Weights of a small sound classifier.
Training: 2600 steps, held-out accuracy 81%.
Data: trained on single notes of musical instruments (NSynth), 184686 training examples, 0.9 epochs.
Rows from block 3 of a small sound classifier, named by matrix and row number. Each number is 128 + 32 x the weight over its row's rms, rounded and kept within 0 to 255. All counts start at 0. Numbers have three digits each.
After each channel's rows are labels from the 100 clips, of 14976, where the channel reaches its highest value: "strongest on" is what is common among them. Only what is clearly more common there than usual is listed. The data: single notes of musical instruments (NSynth). In brackets: how many of the 100, against the usual share in percent.
# conv: width-5 conv (model.blocks.3.conv.weight, 288x288x5, each kernel summed), inputs 174-231

conv.25:104133180166101140153157107126143117143032117143168152121147113127125118142122140160101144130195092155138089111128133185113141155157137105168190154100145156051065120111140140
strongest on: pitch class C# (85 vs 8.3); octave 7 (33 vs 7.9); note: C#6 (31 vs 1.1); note: C#7 (26 vs 0.6)

conv.47:100150076172147131158198073117150150126170119126152102121165131154135133119115121144153199126138137135146123149197085088096104110124080158151066129117118152188111104148112141
strongest on: pitch class G (100 vs 7.8); octave 7 (34 vs 7.9); note: G7 (34 vs 0.7); octave 6 (31 vs 11.7)

conv.119:157138146163119182085128147132097178136135187114165148127114146172143075115121121164208158119134142130169115103134157082138067106136125141146180104111187165171121153157105119
strongest on: pitch class C# (86 vs 8.3); octave 7 (28 vs 7.9); note: C#5 (26 vs 1.4)

conv.225:144129145154112104121107075112124149118101161129101113144128079160135151116139115135120143145106115180098100081152107128112150086145163170139108128112140145090138155126150140
strongest on: pitch class E (99 vs 8.2); octave 7 (33 vs 7.9); note: E7 (32 vs 0.6); note: E6 (29 vs 0.9)

conv.181:205154143143161164170118107150099144104137132075131160148142168184141066113146127117162085092151144168136119148103148179170080179150133136129125089078155071116168129141153170
strongest on: pitch class F (100 vs 8.1); octave 6 (31 vs 11.7); note: F6 (31 vs 1); instrument family: guitar (31 vs 13.1)

conv.263:081090122146194089166126114101119128119083153173123099128132091131112129144143127075137070171087128126158156135144127090104158063125169158128159164152123141191130205078098159
strongest on: pitch class A (100 vs 8.7); octave 3 (38 vs 17); note: A3 (38 vs 1.6); note: A4 (28 vs 1.4)

conv.230:180120110102179147146103170114128140162133184097156146106150133180128116137122098178159085134116044143166137125107068140123076100120127128197158187150091064121203086081119174
strongest on: pitch class F# (91 vs 7.7); octave 6 (30 vs 11.7); note: F#6 (27 vs 0.9)

conv.186:172122176166126169193176121148061089165043081149100086116121163033099147166115124153162077112078176183135158120160118068121123153105156211198083125164102131040156105142119166
strongest on: pitch class A (81 vs 8.7); guitar (39 vs 13.1); octave 6 (36 vs 11.7); note: A6 (31 vs 0.9)

conv.67:158071075111098137147105122142153131156077082110200109118138142144128148140107213095132130151134169176145107170102092061103179119125101149135088168106094052149165116071110070
strongest on: pitch class F (82 vs 8.1)

conv.90:163186153137190158137149137179116155103137108178183121102119090125129127179122154086136136114089147067109149130079093164113130095119170112087153191160164128140065053176095090
strongest on: pitch class D# (70 vs 8.3); octave 6 (32 vs 11.7); note: D#6 (25 vs 1.1)

conv.65:063154178127074053099116166152155127129126103158178148112157096115148114122103083110142210152068203185125111130131159140170109101165093120155113116097147129091125117119070205
strongest on: pitch class G (100 vs 7.8); note: G6 (26 vs 0.9)

conv.255:134072114092147143115168115187118150183091090084185213070115157181122139091083184124143121188107125146120186112152164121146169123151117112066153105181164119137165132133169135
strongest on: pitch class C (97 vs 9.1); octave 7 (38 vs 7.9); note: C7 (37 vs 1); octave 6 (29 vs 11.7)

conv.18:121129179192149149123066133104185146155134225188083167166119147148114125113114096097023150118130111121123126140135151182123130128121120140104169142176125138126148140133162180
strongest on: octave 2 (56 vs 14.2); guitar (34 vs 13.1)

conv.201:161137121132136067135093094109099226096136184127139129152144144121146114115174166122097135111171086155107098162083114103080128160179150091099162148078104123109160179130094195
strongest on: pitch class C (91 vs 9.1); octave 7 (25 vs 7.9)

conv.207:127114107114138119090197170223110136100120196134090145104090173183145144133104167121163062126156130091125142166092175122122089130151181165107112085122134105150132173188102066
strongest on: octave 2 (38 vs 14.2)

conv.43:130161112167125182112122119108067160104181148191192168149117120077111165163105121116157143169082077121138124121140066123123177092092112099153011067120093135100108063125088094
strongest on: pitch class F# (29 vs 7.7); pitch class D (27 vs 8.4); octave 7 (25 vs 7.9)

conv.209:081096191115155123086104118125081086067143111142129081131156133170104108144087156206105107158092132118135112120107104174119149195115134175134099177125135145079120155154122103
strongest on: pitch class E (99 vs 8.2); octave 7 (35 vs 7.9); note: E7 (34 vs 0.6); note: E6 (34 vs 0.9)

conv.60:096125145172125140108158132091151081158181146117078103162123089155101110181161151065209165100190101164123150090182123142134150117123105139145117127101117121164114145107160219
strongest on: pitch class G (53 vs 7.8); pitch class D (37 vs 8.4); octave 6 (33 vs 11.7); octave 7 (32 vs 7.9)

conv.78:129161068069124140196148144115145067086063136153134105115134124084094047063145110153112091119164096125136111134150141133122116140040076061120113085157130087059125113105127146
strongest on: pitch class A (97 vs 8.7); guitar (36 vs 13.1); octave 6 (28 vs 11.7); note: A6 (28 vs 0.9)

conv.8:130149135069165103127088111094118066185121031151175144152097028100096139102122135163142122115109190141149145124131156176093087154092094064228177127125106172087175076065108117
strongest on: pitch class F# (46 vs 7.7)

conv.104:131162137122085061125132139119086115149165098066130160130118102163113156107121135251104144144135135119130143128110099133150146053133172140132160183157123099125016146125103091
strongest on: pitch class D# (97 vs 8.3); octave 7 (27 vs 7.9); note: D#7 (26 vs 0.7); note: D#6 (25 vs 1.1)

conv.161:147069171104171091122091100105115147069159217100177142128101172157162153126030135156158084149062179095150155159163173193146130115096142125125089140152121122175099119152147078
strongest on: pitch class E (90 vs 8.2); octave 6 (30 vs 11.7); note: E6 (27 vs 0.9)

conv.216:097123107121121162118108102147122198131110073093138167096113156070097151105158133101122098113117094110123101144155104167098068130153145167044157155135109107185084068109176096
strongest on: pitch class D# (99 vs 8.3); octave 3 (66 vs 17); note: D#3 (66 vs 1.2)

conv.226:176163082189125171101148144117146181077123039096083136123147065174145145114131128109124209106188132140133116135168164100108107129143137102102130111134101066142149136148092098
strongest on: pitch class D (46 vs 8.4); octave 7 (37 vs 7.9); octave 6 (32 vs 11.7); pitch class C (28 vs 9.1)

conv.267:114119140214052123142047133124133147083163201136064150080149101090182103119117131096123179131123140134150088105095162090132144113090146059174121155173113128140128163159146159
strongest on: pitch class C# (68 vs 8.3); octave 7 (33 vs 7.9); octave 6 (32 vs 11.7)

conv.42:181145127121087131102081105117153105123081032114220135116118120175140098156205106188140143154103134134127041129107125193120115203063117160103094159141139173130217173141100081
strongest on: pitch class F (74 vs 8.1); octave 6 (30 vs 11.7)

conv.163:075156105160118135069145165080118133132139146135102134126139162146100117102126113069125193123116138173152095135128129157105122149083159144224120133121138141131110103094107192
strongest on: pitch class C# (95 vs 8.3); octave 7 (31 vs 7.9); note: C#6 (29 vs 1.1); note: C#7 (26 vs 0.6)

conv.94:105166141111179132097104134099162166072109208117111125167130118137126053120093169089150133145116085095169175098131086104091134054086105106097137132107138139187127121112095166
strongest on: pitch class A# (49 vs 8.7); pitch class G (41 vs 7.8); octave 6 (36 vs 11.7); octave 7 (32 vs 7.9)

conv.109:109177197124039118110106118116120093182142099134112078097162160100120130090090132134103121171125081134123086118084113129095163057139118118140116115098168188120144144093135241
strongest on: pitch class D (98 vs 8.4); note: D5 (30 vs 1.4); instrument family: guitar (30 vs 13.1); octave 7 (28 vs 7.9)

conv.45:118089065046093103112131120105112107144179107116164177131175159143107134106057159093168096118099179134119208184125118148181129153108136069122137126142110117067170158132153122
strongest on: pitch class C (96 vs 9.1); octave 7 (37 vs 7.9); instrument family: guitar (37 vs 13.1); note: C7 (34 vs 1)

conv.189:129083109049115069205101151153114116136178087078129118162134140157179122132101165140132115108151098083119099134114101148164109100199104146081092195117115146115081118115086072
strongest on: pitch class D# (96 vs 8.3); note: D#6 (30 vs 1.1); octave 7 (29 vs 7.9); note: D#7 (28 vs 0.7)

conv.143:167122151082171142054135133100132155098157136118103045141130135114107084101098083081170141135143110140127130130051156122076154068080142133157110140160087150165067110149162177
strongest on: pitch class A# (98 vs 8.7)

conv.134:134157184090096143136121131154132177170135202123130134135130113127112148128127154111061060164126173092075102117123115139144141119113060155180119131146126094124118069085174112
strongest on: octave 2 (40 vs 14.2); pitch class F# (34 vs 7.7)

conv.26:157097133091117149105082115130145163093183154166164087068125080151099151097168142103132187131142079090123122152148149174090121096094120122074146131150145084150141137152144135
strongest on: pitch class G (99 vs 7.8); octave 6 (29 vs 11.7); note: G6 (29 vs 0.9); octave 7 (27 vs 7.9)

conv.57:164101096128146074121153098134086112135173122113152102141154128093148123136179144109113102172083139085148127084130105093133093174105132142214089075143092144169120133121115112
strongest on: pitch class F# (66 vs 7.7); octave 7 (43 vs 7.9); note: F#6 (28 vs 0.9); note: F#7 (27 vs 0.6)

conv.158:119095091090112122116133141144072066128095121171140116124137086230141190124153066176141156115168118107154169137129131170108130101099062083104198157117129141090164068148142110
strongest on: pitch class D# (64 vs 8.3); octave 6 (33 vs 11.7); pitch class E (32 vs 8.2)

conv.142:101114126158108161120085123130124082164129142058081120139103129093112057126099134200155223171137124113087111139129141086109140145156159086153184152082109092114041198112150129
strongest on: pitch class G# (72 vs 8.2); octave 7 (30 vs 7.9); pitch class C# (25 vs 8.3)

conv.188:135184111078172075100105157119108159198102091131158119161143141169101223112114126172168084131052125150135148108180106092119095172147152135175084113157129097097142127135145102
strongest on: pitch class F# (77 vs 7.7); octave 7 (28 vs 7.9); mallet (27 vs 10.8)

conv.223:125139154051082221082147129144070122148171089167102130091111151066124111165124184131104103136158153135151168112208119118144120142098135184090103139114117130139118111144055135
strongest on: pitch class F# (59 vs 7.7); pitch class F (41 vs 8.1)

conv.7:140134208093154107158171100110080151130083122119139134137153196121130161163093077172102127146111107098116130157210184127145141121130151118056136093121164097135125100160107170
strongest on: bass (46 vs 21.8); octave 1 (34 vs 12.1)

conv.113:065127142196141125100109147073148137100107122182183179145136060120107157192073158078107096150167144108097152152129076101105106139096105173119128095158105065181159180180107057
strongest on: pitch class D (74 vs 8.4); octave 7 (44 vs 7.9); guitar (38 vs 13.1); note: D7 (29 vs 0.7)

conv.140:102160183110119122183170165100084146171128130081129091091141205113090130090145099095123045103123097086137116111165073149096146133174130148120150133148129089101133149142072153
strongest on: pitch class G# (90 vs 8.2); octave 6 (32 vs 11.7); note: G#6 (30 vs 0.9); note: G#5 (26 vs 1.5)

conv.6:106094099119190140212121145125099107090081062126147164130177135153121130117129157157094150070104088147103106103104143072137148078155120165150125167213091158124156156180126105
strongest on: pitch class G# (71 vs 8.2); octave 6 (37 vs 11.7); pitch class: A (29 vs 8.7); note: G#6 (28 vs 0.9)

conv.130:138105097118081215120155093102159122165161170185085109070092075141130160167210176161125153141130108117111094141119133075134160087094104091123122166132132187105168126117136141
strongest on: pitch class A# (59 vs 8.7)

conv.76:160115116070107115118144142074130098168151156071156169103162119135111138098108126143186081111183166099108136125114067198142140091113136156126169120117108097081160137105129120
strongest on: pitch class F# (75 vs 7.7); octave 6 (38 vs 11.7); octave 7 (31 vs 7.9); note: F#6 (26 vs 0.9)

conv.16:121142118102160069165121124143218193093203095174126079132143192140123145104165125045154146077181130127147125135167121163133129173115116121146112174123172191153097125151138150
strongest on: pitch class A# (89 vs 8.7); octave 7 (29 vs 7.9); octave 6 (28 vs 11.7); note: A#6 (26 vs 0.8)

conv.221:159028119144078159077164094194081180149074125134114122086164141101108202125062104074104137147186112092143154109102115111077058101152079140081125142152101155129137115187135119
strongest on: pitch class D# (69 vs 8.3); octave 6 (29 vs 11.7); octave 7 (28 vs 7.9)

conv.29:110087144159156137073114083097129116137081095114175095089158154076138108101141148165134137062143187104120138148127093185108160137144083134199088121112148134102088096145167082
strongest on: pitch class C# (96 vs 8.3); octave 6 (30 vs 11.7); note: C#6 (30 vs 1.1)

conv.128:141090146140062193111190100048149195148144106109059130092113084117148110129121136098157097133134075138147161098156166173177165094117166100153148086106150100128136146165132027
strongest on: pitch class A# (74 vs 8.7); bass (45 vs 21.8)

conv.272:136100149067155136049086131127096114122079167098130130132079165130125117139092048056114119157190136109106137116138122154151123104131118084157104088055092164209126113110141151
strongest on: pitch class F (50 vs 8.1); pitch class C# (40 vs 8.3)

conv.116:124110150083088134104123114128090140087083154122083208137133079152108137120113106131127152119095122151082140070165082153091180179161163153138108085186075047094119179148153139
strongest on: pitch class D (98 vs 8.4); guitar (38 vs 13.1); octave 7 (36 vs 7.9); note: D7 (35 vs 0.7)

conv.237:135151148129135157116104174170127141123170211142115097167134155145125140102141075118155130156099127118133117120132137191096156128090120130112135119125143151179133102135113117
strongest on: pitch class G (94 vs 7.8); octave 7 (39 vs 7.9); note: G7 (36 vs 0.7); octave 6 (31 vs 11.7)

conv.2:160113190114148146159118155146085111126119087141162163124133152147116150127156164197160121165123163119116107131131090153152077175139153142123103126099152142136118098074132116
strongest on: pitch class E (94 vs 8.2); octave 6 (28 vs 11.7); note: E6 (27 vs 0.9)

conv.243:112117183098144120160178128084113161057170163135106108132115133117145157144111073154120156160217188136131148098123145119139117126223095161126152192104106176080137127117122141
strongest on: pitch class F (55 vs 8.1); octave 6 (36 vs 11.7); octave 7 (32 vs 7.9); pitch class A# (32 vs 8.7)

conv.239:119112122167087138077145112129107134123094182108163068082133131113104148111178114144152189125172117070125125119103122175165161119165147123136098119148156122173093126138095144
strongest on: pitch class C# (83 vs 8.3); octave 6 (34 vs 11.7); note: C#6 (28 vs 1.1)

conv.247:143109152092085124107170138098132136159088220158136126100139144080132117118103079128120129112110122135142135109097150135096102074119118174128156118150175111249124118100155120
strongest on: pitch class A (70 vs 8.7); octave 2 (46 vs 14.2); note: A2 (30 vs 1.2)

conv.265:124119135196133088125129111115121154114072071127038125118162175141144153133171147102089164098148073154112104140114109112081110168143161107163133145116127095151130101108066157
strongest on: pitch class A (56 vs 8.7); pitch class D (44 vs 8.4); octave 6 (38 vs 11.7); instrument family: guitar (38 vs 13.1)

conv.63:170146177225079111122107123150164167097111064140151107155128037101170151128134117088127147134184107189122116132163166188104151185118099142059115177127145090064149145193097164
strongest on: pitch class D (53 vs 8.4)

conv.283:124139142091145095142161103143047137151122187182112120071084118151075193091159108144159059154146167110147142111179149126131114176194129106082190054180143126098201069202081113
strongest on: pitch class F (75 vs 8.1); octave 6 (31 vs 11.7); pitch class E (25 vs 8.2)

conv.37:102109152146171148072101151134107178188090115104087122148137093101124097111102201106161135142112105168128046090123212098126108086102126128078093035099125113175061160166153170
strongest on: pitch class D (39 vs 8.4); octave 1 (30 vs 12.1)

conv.61:102141120137160147175108107148092120091092135157127094139101122143116119139122132098140138119135140036155175125139102117176134165154154119124082100168140130112069151050136099
strongest on: pitch class G# (67 vs 8.2); octave 6 (35 vs 11.7); octave 7 (28 vs 7.9); note: G#6 (26 vs 0.9)

conv.175:125132131163182168157129115172165121115093127159126169146153096113104140182170166125124132128177069150130151123120077087167098076104178120197117151048105153124144140141137139
strongest on: pitch class D# (38 vs 8.3); octave 1 (31 vs 12.1)

conv.145:144146116130129105188089171112097098071134179179128106118087123100139109141089077118140117187123122153125145132115159186104188103132161128111105144158144094131141108087108071
strongest on: pitch class A# (39 vs 8.7); pitch class B (35 vs 8.6)

conv.249:121133149090076201160126176137149132088201118098082115128090159225093085122178183172118139157157110071132168125119166119231153099188170160143225094092179107129124105107141105
strongest on: pitch class D# (65 vs 8.3); octave 7 (35 vs 7.9); pitch class G# (34 vs 8.2)