{"gain_aug_db": 6, "noise_aug": 0.002, "input": "log_mel", "targets": ["pitch class"], "num_classes": 12, "arch": "crnn", "head_dropout": 0.1, "learning_rate": 0.013, "cautious_weight_decay": true, "batch_size": 64, "epochs": 0.9}
Rows from block 6, named by matrix and row number. Each number is 500 + 50 x the weight over its row's rms, rounded and kept within 0 to 999. All counts start at 0. Numbers have three digits each. After the name is the row's rms in percent of the matrix's.
# weight_hh_l0: LSTM recurrent weights (gates i, f, g, o stacked) (model.rnn.1.rnn.weight_hh_l0, 1024x256), inputs 128-255
weight_hh_l0.257 108:444493517537613447541504605593565396473449589397590551471543396495509445475518500534504531501504533481484548421611512479566532428495470486543505584476545483505453447524511401562460466588506429431527487539432453593548421484522502512515496551389521478488524462468435458558479510530481474577472490546415512545508523447460483568541501487377475492519545404452482564448461473499491533529525
weight_hh_l0.258 100:364477466490455464547526537481527525538470535491473507534540475500467538376628468535466580475475535527496505596517533484467503473497595513450474523439506482424489500542503486541578480473518498546500461471460524468514544498432612593600504550468492493760493474522524466507479462466574470522442511517496465447481553479527460458504513489567505536504458376533516487496441493408504515525536
weight_hh_l0.259 097:523518488413552433614525508504543451454525422498436470508586534545505498418529491482531381473504562504521495469450530479495573544538561473482416513464456505505525494541503497592497398576569519500514534527495466518483488495510443494526456556550468465495505519542551450465540511420419489508486475448543486448476593508463473513574452510535436514493517423486487439616506514466532470477438
weight_hh_l0.260 093:432492508449506535465493593531485489450589455445469505499498590448520489465509516419403446497603460507521500530524505534524503486425571498524542555499463586513509448514512498457552434537507418555531542444503495485548484578540472478537516525451539565421567481498506485461557592530486558458549519492473462493508502583531387543489531593453503451542463467472480430538503478510572459490573
weight_hh_l0.261 112:486560528484622410477461498531479477430470424486564567524600506477552517348534614442533544477552508533602462411605540443492486479462516447537535516486579592476499544466507463572432505520464547446502481476516501476521538486501504342508588491445510525608436494557489499511554522393515547593498547477585406462444573441460517513536492540498559458515542451512543545419551375463470471483481
weight_hh_l0.262 091:461563537566627456509499496510522476397432582532555496529465451484567511476611437491526498545472555513496527585507482489424564439552581509487452570550498556520492531614540602491493481537516420458417436487529507552427490417485576496445475503378526496484450529512489562540584506461487515492541485519439534390547492532440443535502478620396531497533541435528496454487533370476547446532556
weight_hh_l0.263 077:507496467438542517489521617542430456469515453505490489502498468456525584496457474479495464494520509495549459460535536492492461486523582496467613558474546597431556530457635411498541529488453531423387503511440474502498518467551434544573537570595439430464476483461520517533431464574564587477531607431480411465518518567513552394493486509514561503479515508468459514486542548469523504479522
weight_hh_l0.264 086:551516481529571477447475436498414568544483560530553556392561469432439555570488539534534529525491471491441437473478519537585514594521490513469635497458565515464530431485433547549444536525502568513450531447439567514507487500429439505439429517495498502490439574457535527542509472564501488428482566453514487460507498534451581555575516458516457507496551536475475624594410559468539448542446
weight_hh_l0.265 102:430507553621539519477542511531582495539559512588485563485489365446552556581516502540513461557441516551416475402429624465493472530581592507486529517509501435507494461500533578500475450496524453467457531543555477491480476556504414414490475562517452455505568505543447524473502532560523450499515325494511406473511474489477442495372440507564556538455468469448537497518477521505475570514524
weight_hh_l0.266 112:417488481529558460563520502507485353526599467542507484491454545472591504500542507509442442502521493480535470472512546535521489569485547403527556467479547505463469506515477519539518469367550459468528462492484513516560471523492534450630412583467496507480482468379537436417495473471485538445535485495572505525450578548463571414594498472520466594381460423512595353521456583512504461504526
weight_hh_l0.267 082:437529548528504484521534565472466525452519505546513558460403528406487484496481531492535383452448491643527475509512508458428428550459457473461531461475497538470530605419536470504458553473542414534536505539524493497476511532531549399565468545521510476512579535498522561500594524440539427519505434439411555583403621530456535496511557560477496422509536518475519584513426534527506417519464
weight_hh_l0.268 092:560491614508377385560500524427475554537490473455427572450535542455468570477473410456519460482553501509528461480447417427478448490584444466453463534494488467537524467512540576507396453537510547536487481536423471473515570493433459465561469498542516574486571447452556473589503532447563409404471434457482480521561487496512478493564516466468482511477507480516473545486585458480489511512461
weight_hh_l0.269 108:520573450541532436451588447486464613558408486567498461463479503454461447502527436526449458475559542484558511536445447511460486495488453552484526450535522513469469516528589483431484413512485519428472476522410520491459479449489522535514450487518493451541518517556506536569545592575442517481522525486504555459487543402505425446453484499506534412516515534579511394459450466562546468512474
weight_hh_l0.270 104:458522533469546567493560496452553520531385441583485512545435497500510563552580483494530550510543405508510505452467610597502468522514502464498482443525513439549490541498482530459602496560520479475483511505419450552477433532513459435570650558463553561502472521514529516451499554553454523579519447488478545562476472530569510588422553554556551450534548576450502512508492508492496498552494
weight_hh_l0.271 083:404480466529427452492552464463513436547455480523502526433458439436525512476547506525471534538494544497533496536540480562502571458488417624584484499507500442434528515611582536482522524504480567523546504588564511536493527471492494479471531490453464520623495529534412481495445574405446398490518509503459493467470502606539512510391497467435504485509521503522428442578473462541520510519506
weight_hh_l0.272 097:484497447506526500469452463448510457511398524514504515498480634614550517558498412524525508479410578583439451487574511490423499489509466525536502465380582452457510595559515528356423480516488508613499482534532490553575501506464486496444515439473452503538415436572510472439500530471517542471467578592476538507462525502528475475472534442513489526458469470428493454450480512466486384428470
weight_hh_l0.273 085:428563520442599457438483409488515512466449495525506448497534465500470493617464429516375496540492457554478503385512565445518573506557549490493400472450435420420549505527491513568497498519471385526416550425572591481457496462479473552603502545598530417437449467499531452537519575489568528521458491478455579457501535481508470484434475480500445569506454511501506508481564440448487524565486
weight_hh_l0.274 096:500478479531473583579437452572464506435495454543531533461473404517522426447501373469430425500497421487474502456431485498516495538439478494454507562536455508518492527418524558638362619482451568545610465547598527433495573489500514483527492517471540491495518491461489496605620530507518562523576452445458580517522494443556527530467519519482552339501500558488575490475446595517517566494376
weight_hh_l0.275 103:529544537547494508470499434594561500522501513510517431506483642533506563512523529435541487521506501445636508577360462477466527474448552475513587559523484470503517516384457496511561496514389492413379501457534512525418540490505492428508490476492454573533481435377501500586526470519481520488584457492438495465535554564524473478528482514495505398448438552541526483585553483535460524410563
weight_hh_l0.276 105:565494480529573485546463539488482490395643505468545520481513501496510534438501473546518458516437486507424481551475423487515552511474457490460569508496480453522559537493492471533496489479507485582563456485477514461465552550548616478454583469473471502553496546516503495493529434449451490559473498448581575504431528572488523455487427603536464436438517538517478462487540532504512489544537
weight_hh_l0.277 089:490502434451501507461463470510394484489448481617501432468467665438553539482538558568558572527505539519455443492564480533478469543529476482418510529511507405542491433483512519595456604523533573521497529571493508511428524527479450588447495384495498462522461537534483486538501403467637404468479531472597486572505549513484474475347493564532462494512485499547457613467488437499488513549525
weight_hh_l0.278 084:421411496458583416501484518466450554448420425553486484427492469560493490493501413403423611549469511432495470504497471480538530524544515465485382486519515378391547516514549440476590489351513613605535499426428430489610490414529612525480495454520482499526584497479567468535477467424440481493611540506533438518481517539503495497485518410403510509530426423440477525526442505525534522429518
weight_hh_l0.279 108:465551593618472466437479584480512448434503377552457527484495538501347548534522557509497533490472434475497500518521432482453492489426551508447516603482517494460527486585500506572500420534486486477513454487432488452503414462546549509517416540450454505598514569516480596486471485496450555522496421561502467360517482550468479448508516430505542558484474503499482487443531482526437508490473
weight_hh_l0.280 093:413490578540459483444481531466499485490540461491468528444505462507522486455445509579589491435462450528476525522462536522440461542522478645484493495424417495504542474480485534421509417511519517530525444561558540528515498524497550534453587578512453589471537517496485464450489525499532531414541555469497540604511449459556497482473493514530563533542523528536423538506541433551464519509427
weight_hh_l0.281 097:425488551508493574434484567498513499457505506441520463570507448516509501480431471523518405557546465498536460486538570566601511549531451509496550517364534475512446493546497499562483526483497604506475488459451481446544533528520561505445648528535502413406469504503544540518534469482452477465458514562488507453541492348482520457459536613474425464491621499560523509521464472547483539460477
weight_hh_l0.282 111:403499503527472496445505483428418449502368545393439517511501462575489434631546485455503516522553519518571490524497482503545486529434476497513544424579484524501464593524535480518512557519508566404504536488482477470503595562469460475593502524486491441537482536521510499468489577617607491441531522439522446574557560526581553491544526506488446482530439567610576475499527536475465422534521
weight_hh_l0.283 097:510457425616472470510567512489428435483529569459325541526506571501510490535444555522520485488529490523528504508473446455509491536559411502440510531473528460510478451516511545511542546485451469502455541490477469459589266479504467538551466516460478557490512494556507520538518486545458550509428558534464464562508523498548548456415470442563502436550428513509508540430458531559573484632511
weight_hh_l0.284 100:532508493479536493364604571613469410527556424539559425420434428592497486466457538512492590569523481498430493509480563536447507464461441583518487492512469499452524473475405571493578496463547502540506440441546448477499524499480537432466457517524497469545481491517437493496506509551553525526567506463477461511531556486536441457506489476417501527356491383461604493516506481552538576476463
weight_hh_l0.285 104:514520463462484573388542703423514487469498451435480561476492422373535496374522496454534388469515467446544430499553484479417412534464510449456484449589454482533488464523514495500541473517549428530508362544514466457490498441459563506543447459646537543529521467613462642556465549433538521497428467530466446511504429530557516479504461501515452456441531483535555605525401490523486465559485
weight_hh_l0.286 101:464457391440505558594446462474547514501538542452414487515433514545531459530539485479512593535460470568554517492570457447507533407533476554444541438476442548534397446452498490490518488546489510439537483470451557466507588537365437557504634567513532578529624590571469542475499460442420558487504529470399551506582487410508496492540452344567486503502491567598610491578500501437447550473497
weight_hh_l0.287 131:487441510455535488489527398507486431567509513558524503514493495468490499480473472462424462497481468516397518496488504465518471531496397502513526503468538541457555527375519531546460534444478502460468505488510475533457490486542465499530438520477455491504455445548468431382511567491526535498492552481546482503514469471531502473450514525466466534472521488518486510464544534508457579477494
weight_hh_l0.288 105:458524450547523531523476403529455521537414432462392501479526506431436484628516434545542510516456445487434469480451526488476460525528510402516500495597524411516479456511475495505532504546503466452538458441518490555465541553551487508560537492510510448511398486524447582412409507444433504533399414511540498593458424516525429413534518451603485540574566535562419588551463460488465552522487
weight_hh_l0.289 083:479478502499574441513498453463396505524423504428518547496374550544434496510450522473533472459423500511461478496543537492509468462565473432525540522522549456495503445435594518552557497458415481540502405406554490482581531567482466408532459501486415475418433450509511501588435406505539441543606518477439499423487531505419534507500487558510542406480593540479600561506527480507526436502495
weight_hh_l0.290 107:525513504516476488493498475465492460416531460569511442546470357368474484428485524431364511434536494463514435463488386503466589469536550460499439536483431493535466505580542597569502515577495484441490542416563464471408473516452561506492473549539541513499461467507546387482504510436520591545461576506466493577422461474548530485551522475538456541512513484505564497622468482535516470505440
weight_hh_l0.291 100:478468492482541571477549547498447513544568476644537541520504447576489516470510549448505525497510454400502540548587591486567484427489530504559504547466453489506546536518466502503509487475473443413510461575456577463529497509438524416452397454519499517481404469526469523473445523518561386605493535490532488499458484536529491457498432514527570520556456584516508555570451545458528429454455
weight_hh_l0.292 104:585477405563426455394535495545482539525513517552579457478433558424529461498493562565358587473535501501546508539465492552484513566490526499495462482424406454513538458506465491575529419501454485531456461463583432500477508606400525528510529481591476550532527555524489536427485610548504484523453436539552442534570464544528574510418500466465449425466482513533514521527478545508304493538507
weight_hh_l0.293 107:507457489418492530463497526540497459493545445501483473492440490467421491528444546514516485565477559516464508499427563509497551543440441518560539536508548575455564513467434492527475495433464536503427562430508477469539612545552568468552632462544560540521460560489492508495455521466562494412505580481467428543540492506477425448528484523500496452497572459489566519512475467490424473564492
weight_hh_l0.294 112:479523498484587505572480491409516529559467578454491648427578416482481488563531513537447445509498565492482519508543575508432511509429477443487526601482487450477535547557482507569498491510513532490493600499492507490461489383395482624485526535478494459585514460489439424560493476530439538516507509501600536475524471499465537469586515516503533541494537449477511403502430473551504462518547
weight_hh_l0.295 083:534484539639503471483473561427509587556507425430610458569532550512451488462537430509532490471520532530589507430521491341485501482518524531527502548499504506493520460458564440555530509628524414517527505549532512497582415466511481490525487464525499419438476439509508563486580517518463506475435497570532491524480578503541464444518495607424445410517484456527498485613420469465429507524455
weight_hh_l0.296 103:505519502460465471498480452399533423529486497493435482552433514528458535561550486514476509421430506524480559576488503530594575485484524531527443518526451511501505573527536510419490462524479490536571468451505524482495517514489489498550573546513446495572428502472510379498544504462552515510453460445501513503496506510455531449500445480494547560498540532527526504492486573584509469485448
weight_hh_l0.297 091:502438599601468486449456418433514584539479582443480534454524432499519598596511558505461527495520515467507524389536551534491483514510563543483522562429523519534423461548533511491465511500539408516556514570372414504551476559562483486543493490517512443377542496507490469453544489527496513428465472579500514512468544443504501382485543544470571486545511483532462500487536506467476526472472
weight_hh_l0.298 107:574624519513467547659484516502514491424462507539566524488478504553443464585607512478477575440489537498506476538447368522526463585449539404540470390516523531483486473452430440480474445535536392469488510493448560445502503464525618354418434418515532473525464471494545477523580579502439481482493521595483516503515493508509477481523468486539511523505506520585476566482459551500462503489428
weight_hh_l0.299 095:597446473483529519521473532515509593503503461442516544513513494484505524464479509556492462451456504556379528534510439534439479467483439451557534554431521556482541504480508500487623485494441480486480465534560508532559527451411528550494458597552480451405524444375497502589485582521543528594491511529415570482550496633531474521540573515489563412588415552520465578505502598436550480515485
weight_hh_l0.300 095:537508459441441510501544457456475522507560482480444501479496449498452446425484497556539517564484510528493534484468586455495479523547479451447503528506492524480537496586503608560520509485434477487497529408528536345503610471485553477545385411477490500494561488475538548555617539457532403494522479418430526613387499398476491497501567458478514522457511362474472497413546552414491603603555
weight_hh_l0.301 098:513536512569488453509559463527501410470525519478539460423575385463413481466538489553519469499519447475510463528440473482501535432534517486443496508498463490563439508492493526530510458414450503511537524572507505491502477351515467503546548530475521566583605456505476568596471496424498460433423458519508488571465495444516487585519542522454486594582541414504473570557427518502496492560435
weight_hh_l0.302 106:507370508486515471510421528448523430518439501529477507465573533478529451481492498400498554491478470482482490547439501440503496505529519473491537496491475553534575557464474459508538499489477482429575557534426460519502550513455488472637483516508427517453439542498491496524486511594456534505520546548498496532548487517536490394551461498478504496558486409539557555578471505442605566479520
weight_hh_l0.303 114:502469518462446558471504422480576498548471434364540472457519676383543523554496484525478474467571458542568554480550585505516536490511530529467479458526477510471414482582443533548494530509566502451499577546490570509564488515553435439508431474515500534547578466487437386535488545529488563549409571506508513440542487453552478480503477456511451519527562491463435664443503461495474438479462
weight_hh_l0.304 095:454442458490531480489555492519554569507524377487490571431533544538531477432429525523446381457533553523511486537530574510505451462612511551504521414491438538442518462546486518524555529502437272494523522409459493587531553463592467385434444429462548535506498513528526478582458478496496521406529574461449498511500568543362514503486509442585543490497467556463400502557516472518507480520481
weight_hh_l0.305 111:452410542503555530523514603492506540543486479404512534369333518497517566571740491532519533463489476429449530586462583639522573578426476531429554450477444521543443502501542505470454521464456453427527521461535494487503517547492485654564451501479507475483500511445502414586461427463561528490571541452478518550488501497538512442459612471475495473491577442474473509459492395573539539520513
weight_hh_l0.306 093:544485509432461459484468429481502442494571559470395481482606540525551424516534541428449475455537576432431354493364496463540484465457509545458504497501531484528516473486499493515474509547427507530428516552530518433524560499478440519447521487443493433507495517493533505566453527582493513554540512564474457492404495496471454411476550532541513488545531504494577469543572482570507486517456